python train.py --dataset="read English sentences (LibriTTS-R)" --hop_length=160 --activation="swiglu" --head_dim=64 --fused_qkv=true --inner_norm=false --layers=8 --residual_init="scaled_by_depth" --optimizer="muon" --muon_scale="match_rms_adamw" --orthogonalizer="newton_schulz_5" --final_lr_fraction=0.1 --warmup_steps=810 --adamw_weight_decay_other_params=0.05
Rows from block 5 of a small self-supervised audio encoder (BEST-RQ), named by matrix and row number. Rows with one number belong to one neuron. Each number is 128 + 24 x the weight over its row's rms, rounded and kept within 0 to 255. All counts start at 0. Numbers have three digits each.
After each neuron's rows are labels from the 100 clips, of 14848, where the neuron reaches its largest size: "strongest on" is what is common among them. Only what is clearly more common there than usual is listed. The data: read English sentences (LibriTTS-R).
# gate: MLP gate (model.blocks.5.mlp.gate.weight, 416x160), inputs 0-159
# fc1: MLP up (model.blocks.5.mlp.fc1.weight, 416x160), inputs 0-159
# fc2: MLP down (model.blocks.5.mlp.fc2.weight, 160x416, transposed), outputs 0-159

gate.393:105139119135132101165126109082132132145128122130131138084144109134148136126127090154116097140076189118108143115102097168146125133155111116083154115086139116074134157161151177134139130078104136139111122092065127126140157122101155126122143116133098129144147150131170132131114169082153094137181138116112152122115172145146126162107129129115111115090131164109096089118163131118083152103126141129169129144127108139134093114149117145130116094128178128104138129135100154144115126076128118
fc1.393:157132134132148110120100150126116139136110113097132123120095127112120155137141126096106124120134073116141104110145143151137105143113120088170126120163122138127112138152087104127117098164160178141122071161112139101148141138100146139082080081069139145166103097105048145139120142135123118113120145125118118164093106092124108117113084123116120087133128131126161141155128138135169121128082132113136137107153131095124163103108148125110138103090134097154136163098116166083129115102117083
fc2.393:153168139115142106099146124132177145122112118153154155126129123079104078133150149125114128121144155119114135098087097124125087090165149121175136115121134148137115153114106100101146091139155170097106113149150144124156133140124126129114123176138115113108125117131140155151117116109136107129121153150133123093133150109185176135197131117098135154090142149129082133132157105185128142134111169152118139130149117131130072156154130127122110188137132109098127134148157146134075161096167141
strongest on: voice: male

gate.306:116138101186121110100155155105123089137098108129165134127169128178125108117151157162132159130157104107131131166159111119116117159148141107113158156115119137182137162160180159135130114070104097107148168133097109162076140123098135081150109116137148154093093064126172118090157147152142150114112133127107126115141112136129169137072126152147129140132174131129072125142133108139139111124118090132116133109112110134137117124132161136158112144119130131136110135124117132132084102105137126
fc1.306:130136137151145162157133072151130155142123131112131132152129110139127159191146173115149086120133128155183121101138108129101135109114116178139150134137107157102114104086085158098133161129160105141157106124182154101147149135077154141133147138131140074154130110162109129127105120073125113094143099135130143139110162145137132132131154087088138121181115128132155152137084161086116136106141145137112121134103114094110127127132152124130185104122109129116155107101136101087145133155114154
fc2.306:099189123143114100106170143152122126119138087135129144142137148134119119150105141151126168130103122128149117161125139124171114119152137130140128144113111105185145118119152121113115097099111137130123114120172130136080071115153110144116138157171142162120098134088167112100173103112095131121119149104115170109133097140131153125162144141116101128180138149101109098097149120119148123164127133132090129121117096134133126186086113184151146103151165087148084135136126157191147132140146122
strongest on: voice: male

gate.227:175105126096123133110120158105155105133127121132104146156122163124132091132116134115118126123111075148139096114152130124090151136083111153137097151086156073126134102147097151130119112134186148120134091124182154139116112136172126135125123111122192137145111160140083107092098138115100153123107139138128117110104136138106169120150124108121109108099172158106136064142096154100100148105119112104107112110096140102134135115113073115089100119143118125114161147141167122081154118144154139
fc1.227:107151084104106131169163134068142149117156171106107144171103133138123102124116139156132106151118145121130137152117115092101124153138174163108114139105124118159136109133120067111127134144114130124131129070134139097138139160109155149141126097168142167148110156102140135097073167152149144131156170118120131103147093154159158136137144082128097081152133131163107114117097149137109082104128170143156092153094128145132126136130152170123094114114101140152133112118150089115100111152128137
fc2.227:141117121142125102136108110118145119160143137149108140115097100112172095128100147126147135094125163140129147119085096142189167116103053098114157100117154101159133155170108129127107117136171126188159173114121119144122153106154126121131138100154166147106144098146118124154108142148187113114148157136121183128139119112119128126120114124171122111121097100154135120096158137136112183148111151150114134090113137090127127134090167114111141136162128089133129147117146123122107093136138078
strongest on: voice: male

gate.243:133143147145115193131099143146123089126110130117108120134139160170124132131135130137137171139083081131128102131122102140142094154169138156154120143119145113084117124126080138112144103134171138075119149139158124125111155113135136145144129135142104093166157175136147086113143120091104125111088058143126129082115150146120112098119164078135125137129133096082155095121098105119097096135111107125125130132099182150099089155137133127162111137163142137115125130126118172135093165107115140
fc1.243:157133138178110141085114098129080119165137154134143132158112173096144074154107123147154138093127121171101125152123103132126145140124119167164158174116098097151141119151097104135116118140132125124151137116136136114158127120118152079113166155176127127138103104109119106075114130117083200102089133123099117118112097108145123140124179135148122156129175121137123151117143113091090115142131102128164170112107134123130106134161121114136163150147130159119132099081142095132123120106092142
fc2.243:176183114137113100099117139076120127134114101123145120117119092132131139121151163150193138147124076057120122134119133143117124103168126129149108112106117141102083148074114154119095196115129146110111153143118134146108143107133126120100108137125115114121094136124129118135110097120104061121120125083139130166113113143082114124104148129168116129128117130136155122135152114144155113144148153094145105156151133104160108131126140104135093172133100126204109146128119182122133130136114125
strongest on: voice: female

gate.373:095147161148140156121163144108079090147121153145160126116166124098145149141133143137172155144082165094067106173110117143125122121121182148148157154135134118135115150126152136144148135097151159155107170153071104135137152134100143101108126121130095112122107156124150128103125125122122140116138127116106118154156138073084135116116152144114104121086172112149110130117174125065154159139148127130111114150109149156166144119101114153135120144154143079152099126086112110150116141097126131
fc1.373:141124116174136116094143171168121142105123125132108135131143135177114137101124086135090091126141136170099122108151153064149115114152153096107074122105089150107108147107130135127137129132083161145137150122161142116146109127144146160145105116165124130136100121134156114134118153095078142151098129176176118169111128175124115172176121108150120173133102137130111124134104145145111125128173126149137146152147126146151141132153130122113129088109153110104131067108143143108164073132136147
fc2.373:106106149116111179110139081175100093122136106085171167108102104114116153114157146123160129116161140099120124118147099145138131132119132157142119176152133150151100146145108139130147109133107138155123161109108110181134112156095111138133163127112111103163131132135188137118133114123114144114113152103154135119092155052095104136172130148111079169106152116127102128127091091107093145136181110135117109161143125170136105128126105112157107115118139137113085115097153123116105111111099149
strongest on: voice: female

gate.88:127150085073139153105107129106141158097119156124176109097173072108140154125109144126061122106119109150129119127111107114099134078146128111141151109137183128121118094085108087145135119123133124091126107126112111161116111144098128127120128129108118098127151156137142108124100119123090175115131123163121066145105097114123142097100144154104179105082125089141132126116135081143159123113119132150170105108103125147117106121149159110098098135179127112144138107104129143161109123103147148
fc1.88:163132148123174141147112093146126145101109104115149172105136144118158145141132074101144112102155099150115081158100105130136128128155142148111118150103110126144177122196156148115138184154133108135137103123095145113132151132072125133189072144111168117138152091122146152131108153104112113098133144111114141150112119130132144144108087128077149145111124156133107091089083110152145155107123152158121164118139093146138147150121092096153117123099108136111135123145097095137123145127125152
fc2.88:156104154102114186110163105136151103129124107103115110120157107142146092118113159118181089153103126136134122111103147129124110130115116101142131167145095138119114124128114109081109102113147166158141140162133174132146126109166159166140145129095113098145164126092108118144112144148123139118104115128146147124140140124144049169104150099106125124136144109115193140119100152102095113153109119087091119101133096114144086139182112170122113113140125154124110154146103089128175105142117124
strongest on: voice: female

gate.149:110110137125142138150133135074171102137102096100151129072118166142106105117104127141103131108120107111128117131134136181107125135117146153126147117154139085088152114141103134149159136159154153179137169118122137106138162143103136144107107115161102129141153111133118119122132047132105110122117180154091147142144142137122127122134122112079126111122088167097123145085095111113124135081125081113162136118128167157110128074138130114108128094113127127135110123127098140096128113195133086
fc1.149:129140198145123084134123149115119095090126139150124178126122152115165164129136139134136148128156122129129117131179169130121136116158131115136163133090122134128078125139115080120115099095153118107151119193130126118155150134116116120121158144136150104166153118115160124164109115142106087136149170146145156203139133122139094116142131062109099163107111178111143104125139119151130132110141142143110118098130133155134130114153123112093121137100097112105084136145088145087107116126179126
fc2.149:116118103151127167113169122139118181160145149135126117157121131128134162183132143148157139123129136113175177147117126110159123151135123120185083149147144176167131113178115128127135119146117126118135128121137138128112106145116112149116146126132149149135166099122105139137118155094144150112101070142142136081147137110104108119140125172184135101128138131137121104140120105109153121120153105119149136165144076115129118167104106161130155138159126111124154150133116195096135149043121157
strongest on: voice: male

gate.312:123148114136141087119105135106127114100100074131131119118156125127167160140110110121103112123174106162162135132132152124148155113095097174124152105163133105098107083126138176133113093134158096102162116099120106149165136173103123107159128118147104186120133073138107127107116163139131081162104130139150120136129138135144091164112056132114136159113135120118142122103110128123112152121078090138138128152142128144126168179078108147139153115116100137153160143133106147112158146113126131
fc1.312:117136131112168156146120142129071128149165140133106144139154177126135123110108143123087097168130106120159133129113176146127161170099124159111179103146104136144140152126125131136141125118119111128164158161115144115196166153101150145125117117118124161085130091149124117075113116124158125153154102141118111070144131176100097162107142102109137136122139134128137147113102112122115108099106077087140159128088123126128159189128098143096130092130124138158148106105090110108121127120100123
fc2.312:154142128078158112087109130100135104176140143115099125111149134152109086171100151150126123118118125128119156119164077102117150108073156123145121167104142156130138158175142132115120126124102166101103067144137118102073090150144135116136180144122094122122105131094152112168099167150119097124115113120140149120157146110115084170092158131143125137157112095148124137138131124118080095148136141143144071156138133137127162149129142125164136098125129130133108087132144145110130090129115110
strongest on: voice: female

gate.105:132150130140140126067122141144096132138125089090124116108127101083128171107159125136135148150117131126147147160097107123124164141128127130079149109165104051125114137089147120141145107114098142086116106188085157129109105187102141114169119113089137135148107138099108114133141107115129108173106132105138092107124108164151128133123072085093120165145138145155121085109140121141123131132125116089089130153119141109146093117156123192118142137147151095109123121117127155126121121118133115
fc1.105:097172142107135114120121151110108110161132082138104130142131103127090199096131152124106120139111117133127124130130145090128127139140123120114109115156133085118108133116100089153115103113111134082133068132078159126120142099134107122168149134132138126119143157056130109183152124134159157141185110102139077122131117129151092124125087111056124091130153142131146109120144117140133113104164116136133103141152140150085099124137107167116123114127172152149086119100133126100118107130159118
fc2.105:136156120165113109157127137147158113149129155124161095163070123125128129150150122138142128108154152088101127156137103160132129112159154128140127112122162162109149109192153157131112167146117153135127160109138142100143113136119148135107117146150125127134152122139152126161151194138117128127113137155153153114109111088118142102113159138129084129141123125101152122144101124148129107115099158057088134121114160100167157177101141147147157135101064139090121096115094124122117173182120143
strongest on: voice: female

gate.263:128123165108125163165121154102137083125131122178112120128130154129149097109148180156081128110101134140114147141114184120135115163080154144104135155117111138105122063146060132120105158171140138102128108138147101145127154139126130129111165123112120084090090144153118136156121123168140102152159129159155164147111130152098136110127143124109151167117149138171086116130157132137125135155125130099101127125139105129181119137103158182146114124134171117133141159136150170127109141108122104
fc1.263:144121153096166110102097121133118180089126134106114169125144131117124086079132168144077125083110178153134124139117113127142139112072100186136100126158121129137106137154108117142118091109131086098128157149113084148130126126115128129126148145121129132131145117123124158107107130143106115148063119112136104097090128180109111141101117133115117162115127161120148104132150157149136106137116143109183095130167155154093158146125117170122138101119107141156132109129174125132126189110159120
fc2.263:165132103138106118111152151126146142099143125110136131149128150144141157180136115156170138122104130142118140144143133070137075109141099148120140148111085145177130095161149132117159128118123097146118114129108140155085122124145151139121123147173118174110106112115142175108083119154093126145120167098146124164063170119111138122132116135135092149133108107092107127173101049110115134119139101106132134152139098108095108128111140123124083158104156103106111094117102141141149109151105150
strongest on: voice: female

gate.341:158112142137128092109114158085103138136124098062131134116156084093149106111110161107089116138117160148115113133140105106129121137085122150111112117126131117123080109130138103102080113145144133103134119158141128140102096192111088126130168145115100121113133111114120075123127130109136115115128136115157128092114088111134118085126155100165159133117149120161135147142171120121158080110178126085105125098120111139117145100141100135139111109168173115125129156128123107118073087176160114
fc1.341:108137096143098148166135112147098119097106096075109114132148122081113147116109170127114106122118093182111157096157101131106136087123138147102133111113180122097127158137153093119104119117162103102145126145140151154156121112095122184129130161115128128156097133153125142114154184100139125176091164150143110101124119100093120146133152159108080145160153108113078145146176119145154120116143113122114147144106113107098122122121092100140151143099149169136149113133124101127109135094121151
fc2.341:141118137096128114075145119152183188113130096176102117127100145085131151114097097084146132125125124087136114165142093086129154106165105118106124160114164135109144138145164132157103113120100135075157125096121136116114150147129139126130109129148146138095126119127099118106132107159140153148094074125137133180171139163148100184152109134151112105140150131088155102126089159140125139129142128118122066151110140124119089120122131116104132116112146129117138110157120117174164122137156102
strongest on: voice: female

gate.89:148137099140114160161088137135135126112125106113099141146095133139158135151135150100122100130134161120087131106144140157083117129113136167105129135130160118100145052112168148168113118081106124133109113140105150148086112111137125111071127154120128125179089070109162097125122141117099136131083123117107136088109106128164119144093127116156127097119139121104107159126103107145099114156105192159159121101103167131154161113144102120113136129122131089115107156095127122116096158126162147
fc1.89:109133129114118114115106147173159114111109137129176158154113123127129128125145176154175113092105151088117141144085121147101169149154142090108117147148095103123107146119156165132123117092126140101104109120126141133156169093084102146128100098138159141104108169168118114150157099130091102115151145110172131130111136161128102136124089113071127139116135090157105085149101120125098109144124154128124126140128107083117098091145133133168139125148126130123181169134137126152117142085180141
fc2.89:127080179127102133098143083114095136093115125121045127152133177080118115133155114140135148150096113160119152105109141149086122127129152069122101101143168136137151146117128145105140115121123129154110142136183145128131132090136141137132137129135110139143096136149132094129132127137180124096121123151150116106132094149135153109150125144111148087168107135106132122124115091142134120111113080132121104106178116110091128111097112127100085142133157144107163095177108155132125181127095112
strongest on: voice: female

gate.398:130092118148177108127112121196098147120112117137075084130131143112113094124153122113137134107147134133102161133127135107096105163150160106128143100157106134138155105148145141119090138145119156130148166132110089118109123114118124144140153122095137125145184135106112110100161095126130123080124109096076092133134106121135142157113120098123106150118155113110140148147117105107133143146024130161127126125121110132114129148147134174146168136111159099125102138105113069130155130074128124
fc1.398:122157121087154101197154106115132131153119150125146094102135161123130145116146127128102141091096116141100117136130099120111104171120160133128126125179158137115098170152118090141135124116116109127118075096134074165107115119107116131134106157136170118148103107125102098123095144125177125157170142083140140146132143108131146118124109139148143064145135111072182099124102134106132110094142138125088125107150087139141081104136119109158114126123121104138132117115163171105138146170135144
fc2.398:103083106141119122112090149129104105130162104143135100133148161114105109130115149095114129100135150178162185140079104136130126139108078133197087115114137101110127109078142133152094122146100168143120088150109106137141118134141110152130091110130163109155148138107105080099126127158169121069114099127142133101132157130153122106110089114123152133135146099161120116120102140137127139134128109114122149165157106125098110169107135117137175181106142116098134108117112126126157107122163092
strongest on: voice: female

gate.219:129127123111131101076144088157161151101131159106125073131154149123147129077139126154128134117119140088071122165113125149098140144141087118128143134100134190162105126110146116168110133148159114168152144140092096130092082129122133106127157124146115115104122136101123140111078150145142067098113149146086098165162131098128168149105143127089144134111153120132131139154096131109099132123098117112082104107137132145151100130134109184124117114148129096136159125131125111124099093110162133
fc1.219:108104118110089068137132128123148193120133081109153141098169136137097144106152124107118121118106122114102159076114111094107128156099121173127152139095141136170123133126095106123122122133122091147133114162148154128089119147120074106143139134180095073110137133140122136113106114133115102114129113099117143116099154108128117062125143125120092132137149098146115099139135142115138091104091138165099085121116140154105134136155129132121140154150090157182163153082143105098097131130141130
fc2.219:136124127117136121161146117101176121116158116095143115139145127111122133122122085143158138136117136114118094089108143091123101122122146080116110175145130180173137162147114093164113142124150135124146080121150171108157119153082154101137105127147142109165142183118183109147126119110160104136168144128168140109121139107134109150092107133144185122155113142139093139100200138151150117133133117089134135116104117117157118122086147126105127086146142133139139092155086132094142114142096107
strongest on: voice: female

gate.345:098121115110140056153118143093116097142085141166154150159083116136120135144122129148129137151103067127136130124121108126127159066116133100089170091148154165100141132130099106127128148150103149118122133134168103118170159148128140103137100107121108143164111113139171105120138152129075124161145140099120072074141134162118167097124099096132134130107145117134117153186111160125131152090122139124127120116123117146091109152141118099121124158160146093124124105105132141167133104141135125
fc1.345:110128165101112107164128141128157127134121144110133088099076100113123134127093144111117122103163130098149115153147104124159140083115124133094119138163140105096087157182126185116148177165146119143124122123135171129129105091117098082120118131150095164118116129091143074138096104090094114124146148133174121083130119124104130120111158127152081128160081139145137141146134090118127145097139099159130160146082091121172125125106135112160132123128105119142142160100109126127135136139160150
fc2.345:106171116148130083132144143109142142140101126129058136156133164129154116102185150110115141134128122146125111135114109152137112129145095157133133098148105109145137145117116109195103113126154116123138116124130145130149132153099159186101115108137145115146161127108165137134141147183123156121149135141195158108120127112129162116138128083122165088114150150128150115126128150122141104167159159192112137130117164082194139141150138154132128096162095117118116114125115164125127094106158122
strongest on: voice: male

gate.214:133142158104149123142130160097109145085166123174104120153174102144132121118125175130102120161097104118135133162128107128133135138103142144106109128112153168156114085115103151072132124146120132113112136182088129149107146140128105163121131160121105131134136155149146171110079146076152145131138132102122111133109102129127182119090097120122157146149127142116126145136108081165136121138106128132102102095152170122103179181110155123125151142169146105109183099110124118163164136116135105
fc1.214:122107138147107150141123135097108112154146089154151104097108151113110144071135141133104103153148106117106104137090142145137132150165158087140129140172137142103124099117121139099136143126104127085156119138158126144093157142151139116166136097107151142125116149077169099114143064090151096143162136101090112119113161138125097132112097117122100142134169160115130093084117137128092104124153105121121145127139108109132138200154135189111111110146127105106113098068139120119133105122112146
fc2.214:134157120112144102108128152140168132123068134138126116128122100167115191136142114114133119067073131182121123146148120132085095076168134134133153096100094160135100111148154112166135158124101118128149108106125106153093172133175133153102148108123135149137155145131131124124106138140171127107106120158144105138108078112130148109099173142144162108132126085136117141141102131083110115145109123153150118093103090099130165132135122130139137120109163134168138134164133102157107142163115107
strongest on: voice: female

gate.107:111087121101136113125106171154144142121168126082128103124119136148090092112142094149168103155105161157144153179146124114121135123114118101114128147095130147150100140093114162160128077098124105154142156135141141154131112122122155149142121120086124090097137114144085134135119162120113128173105094154149159122058122138182140116147132106132152097112152120120106116141131102197120133155152138136118152128071119110151091131125128120137122161128154125150095121124161149152116131133142064
fc1.107:147127119140101141181105128105119088172142142144093159149130145154098153106128112084140096107156138156145120159154137156121149116153176164142114101137141134115115090136085127113141142175121105131131114120130119127123153160162138139127121157109155162130165119124096130147083144120172141125106189140118150158097143126139155062128144142176097150140138125149173151118103125144135107168177123109142142115157177103106151101115175119157150137155130124123137133158106155117108133161098152
fc2.107:090112174124134180136119128128146150162110122116144090105125136127145081124149123128096129193151112151115152143124160124107081186156135084152128119103120130142149174150132151107156163114083143110163159150106169131127135130104143126153146121141131139089107142149110115096146143114096134157145130117170104114111139122113094166127101128060123099148124118103090150147140149124121120133135141079148153126134128143141089165126119123127094112138167157159103140123128140172143091085163128
strongest on: voice: female

gate.274:144153148124135122098112158122113149122153139105193107114140129128135129125083195126146104154107119111194143129129154159092076148117117139088114175126158142153130097064097123122134094136141161107144112156120143182122133164082117121102135144148142117114139060121152093139144128136109141109098158086150143145119149129117138137134139109129104128117129103130120123118103132106113111122098127164154090105104119158131126127171080094102122166117120140119126103092110106137100091131124146
fc1.274:132137110121133125123115132101112147134110131161076145110123131124088109150124076138116071084144161103080115134117109106132156124114105095128137082125103098171139109102133087118104159146126121120162116137096141134132121135135133107133127117140129127100101118106102167111136060135158149120154192149102137139162108169098118168106112141129111110070103161154117077104150115132146148156115155122139163156125121117142122094123157132145118085119070097108085128130158154132128098115118129
fc2.274:133127107150120093148129130127129108144158152075099093151158135109154126125157134098161096126142070143119135134139129140138148090131088110123136140120106116145139090153117123111173110118097121150116164107117103141117144094095139142130128148163135117147114128154078141113179133157077119138082088160152085089135177127150085127109114142127098157128106140132085153146123143141128114136129102113159136139081119134119144084146155148125109133190125145095183131136108124160083094112107131
strongest on: voice: female

gate.144:123130146123139127129112123103138129136161145123136131134101146116102123118098115120145144134143113121099130152178107111077143149148143135095131119129097136113122093186171144134137154105156102107141131146132072124167089111185164124118116143132136073105124127105106150177114118131182184121130105147108135142161151120149125137156116122120129158123142104124187129152086123115098098142100155138120113156159125141165133133067102093097140137106126103077107151141098091139111104169092147
fc1.144:095165128140108158121131118150122132129107113142140114164133103091167121106121145132130134144127122144109143115124115157126177140121134095125137159123121178119120136072098129090149117074141171127128131150159139155078115135149107101124140150085141154161139116140095101133127125141066109145129162106122092132119144169129156099142156082066096134195150138128104129137169122146144155114140143151130144150086106107097108150160164116138127119138104163185117149157113134151166122124152116
fc2.144:138091162092118130126100115151110099143118105144131153087127158107152142090113134123152078119123095174170133145109163127109079132154108148106136115103110118115117139130123180141122131138132072156182150138127097120128142112170150105154146107115095089102075137127139180155102128117160141115117150147112112139121146118125114129136103171141148112085147127097125117159111144157111122154109091165139155110104137208119148127128126096133144089121132121102124104122162134128087169123112111
strongest on: voice: male

gate.42:120191139174146141113105137148137105105115122171148118150127131153104147197087138094167092144144116130085102121096142156124102144117132141139112104120146154134121122108094152144102093124143116138144114116135125100144105080139103117163105146116100150144081089094151165087114133107143177136109159135152130162146134150125103132117132127118113124091150093142094164104174143101169136134132126128122148182149120169079141122150106150148116132107130113088088137088125157142143132120121127
fc1.42:130133132126111130162117131150156129092143107113127113086157147126122127110136132147056101098101145146125160167134099153075123146103123154097141140111123121143110104116100134080138102147112142142134102179114122161114113149158146146129123091076167116164164164100124111106131088171109141118093098161098134160135117105126145130133083120087077143143145103117104118107119141131117118117153116155142086127124128098167090122137119139141130114144103088153172134182135096087134114097153145
fc2.42:111118125052172087110111131118093138168121109151137148131154110099119137171118151122140152137163137112101146125162129122131142071104104121129103102136115145125103153113143147164149142139139119118078140109145077111124128096102079050141119112107100131111075123138121145129106120112130106133171114136146157139126073132144115146130179114157137119115126123127111140093168151116102117141141136182163117139098124134163104090135123125090096163124134153141146120107145128136118171125111096
strongest on: voice: male

gate.220:083148116115140132119116112110114101073134135115171143145100086123129105134105142119101166103139130113133096171156143130162126134158109123153156146117116139109138164158112108100127169118175097163116103176095176118124137099108108084135165124144107110149065122137072126144119134125161142153116083101129137118194152140096144113102106120160155128120112146121125094100111116103122131141150151139069145129146134092112100129115171132104089118121153114137097158139126121122088133141118125
fc1.220:140151126167116173075116147164164103116130122102141091101115121099120132194137106168117135105150132134113127140082168113197112117125135114181137127141131127091116117126142095171160164151111128145100117150122133145121130126111156109149160148150108125133140117111132133112132079122133150091096112103092140150107146099123117113114115116161105140118156145115118123087175121135097129136090122163170124119149150102151119124156087122081185130123167112169139141099120158120084120135112126
fc2.220:134104184116152179159124161118140142158135189102144138134119162143147135118144100122129103118124099192142158129153135105121150086154158100150103139097147116160142138144115171122163157120111124129128119122117134149168075122120094165138112124099104095139151122131095132150143140106142129148136156097120186074130118077131172137128126143129167161163174140126132149138136114101120124129152088117092133150132107089100175082138118125162119106120162142144152132136134154134130105117150139
strongest on: voice: male

gate.59:140120145141151107181129127120159127122132146101083112182145125117104088095121117132128104158094138111137117142152108181166156123125093132105124109145113126135178139152130102151134115141135086087143142103113113130146150138106097162101106088132072135115094153125110117146098146155163120097163106131092161122148157166129180120125093147172122135172116121140085105131118157133138097104135159155100155160116125152076143158099137116119116121132120123127139136175140111146085122161148103
fc1.59:122146121148085138121139117106136151106132113149145112163170154123153142091157127092158097112154109153109164122124148136148144139119111132139099127179142063139135123134147141144143079135142127113143140143121136155101141153087091094117125073103115121096118105127103133113145104162100142132091130126127168152157173124106135116127095161160131174143105163184150096130144091100161113104134107147114128122118129146131158078135071116153086127126169130165138144139117113114170126098164127
fc2.59:123135083074144123153147103146147132148125122124099137147087132132115133081120143164102135198091160111107137084089086142125136106132127135129114124131132130098106141125130118108133160136122082139105055117146114075110160132128131144132180185158130140123077111154147114131156134117123137113125130113147090084126132165131147126152058143151114168092149120140079098163132125124131148122133164105147141119131110124129114100158158101097156139144144119150165132134143106142140139143138115
strongest on: voice: male

gate.408:135139128177115156091102138160123109076081119137162094118161153110143143108139180109166168144155148142123158122114144092141128135137164143119140113126116131124119166116102151138131094149138091131142104117121130118107171124094136137160115182096161142106173134094123134114140112125086100118143158145098111130129100099119097123116146149113093114121118093127158141123083134110103117136113164137132199093098176124095159148131164152137154123105190113097122114127131120121105124093113135
fc1.408:133137174128157150126157150132147149117140152147122151137111179120139124144134142111064127139179161168100116130118090112123132126116136127142097116126103116083124147117118088166148096115115132125123120140125141138113163171100119084102173127121157100129156172132119113101101111149150144086130159163108087112087146141150124117121159117078101117133116133116090097134108130118098146113137152139146134192151096182128128142153121110149124099134097124092139142120175134147106140139086187
fc2.408:138155104113140097171108114105104189152158110134114154131147067100119121101139118181108125135143083101105113107132132146101159126113135078111130098127124163129095128142112144104138112087093119098106110126158153121155129135135113132133127123109082159133171138137130113131180158133136159157124100178160121176130117150138177092106160112163139154124146162139120138144141169115124135111144158143186114156115135123127149165096101117149118157135076142137137137152103147140144122127163152
strongest on: voice: female

gate.99:110124164108098102132144119102098106110148147150148123144082088164138120137107097147109139139104114135141121119130162109127179157127146105149129111095115129119167125159111087146156140168137103129144148095106148123134110083134154129140127108167139129116152097129066160132126097139117112150149105083136138135112092156148133116117093076124093156093136140133140162147131151117102113110167105139122157171084140106130132162087117103090091177179151126128112151170124143141091123105148101
fc1.99:103122123108128147128083118117173162115156113132158126123120100119164078124102115108132139132092122091116118149130133135145134136142126164120082117126203134088152090081124155119131156090135144126143110112132115141162133132094100132106118141075128096134103127121134128171124152133189153155165120081135120112159141085142164166143117134152145119126158127114078100132121112096093142139121135052121135107095108107154123098096092101110149145159137117145153119104132135158125142108124113
fc2.99:135124159184122113106121132112123084186132167084129116097128148144101123118149123115136154124146114135108141097122128127083092100123137114137190077125132118156117143111167117148143149121107119119128127168144138173148137105177174114107139115121105166177137105126105181112084164097108108143095127143090145125136106138112111144109125109095099140130122115126132152147135155156122115124095173136093130172124177128119080144112177112129145139154163119127096143107171121109111116126152124
strongest on: voice: male

gate.6:106086102133137136137128176121152141112114120120121092113113099091118140146159136156143148138116175198123133161147117161119123143127153163147139150146141115132127101108122102143171142111125083130150129130158139128172098138109133146150107160145129131179149127103137101121123146147118114160123104062160117150124120082182113112144063113115110082145180103111143155134138158169103110170152144126101139122132140114122151129103132155148103118150152101165099092151120143086115113118111140
fc1.6:138112110065123127192178091119137128120104124101178114148141165140114189089064169131093111104133121121109137134158135120067105125124119098153134100137106142131175133127116116066101129149170122133138115113146100101110089146136118123111142112120122126107165105106125135134141104121091151116114077152123161177141120100109116137120162166116132109102153156142117121106099126122155137102129109121164169145127093107088108102125122104138109131099110155135120129116125151108129146146131147
fc2.6:118124133126077168155065156150128130120112096135113099103105094158151128096134116157154125121176147145122110105136120113150134112084125138097141108137101147104111109151099143131100138136133101137131195185129150123144084115114109121134098107095141139165129152132104145094119170153173094158161125126137114092105116112172156168132113126133120141140090152089122110144133126152087106100117101106125158158156149148135141116143130128118118136118115102203159179137147146110128130109111135
strongest on: voice: female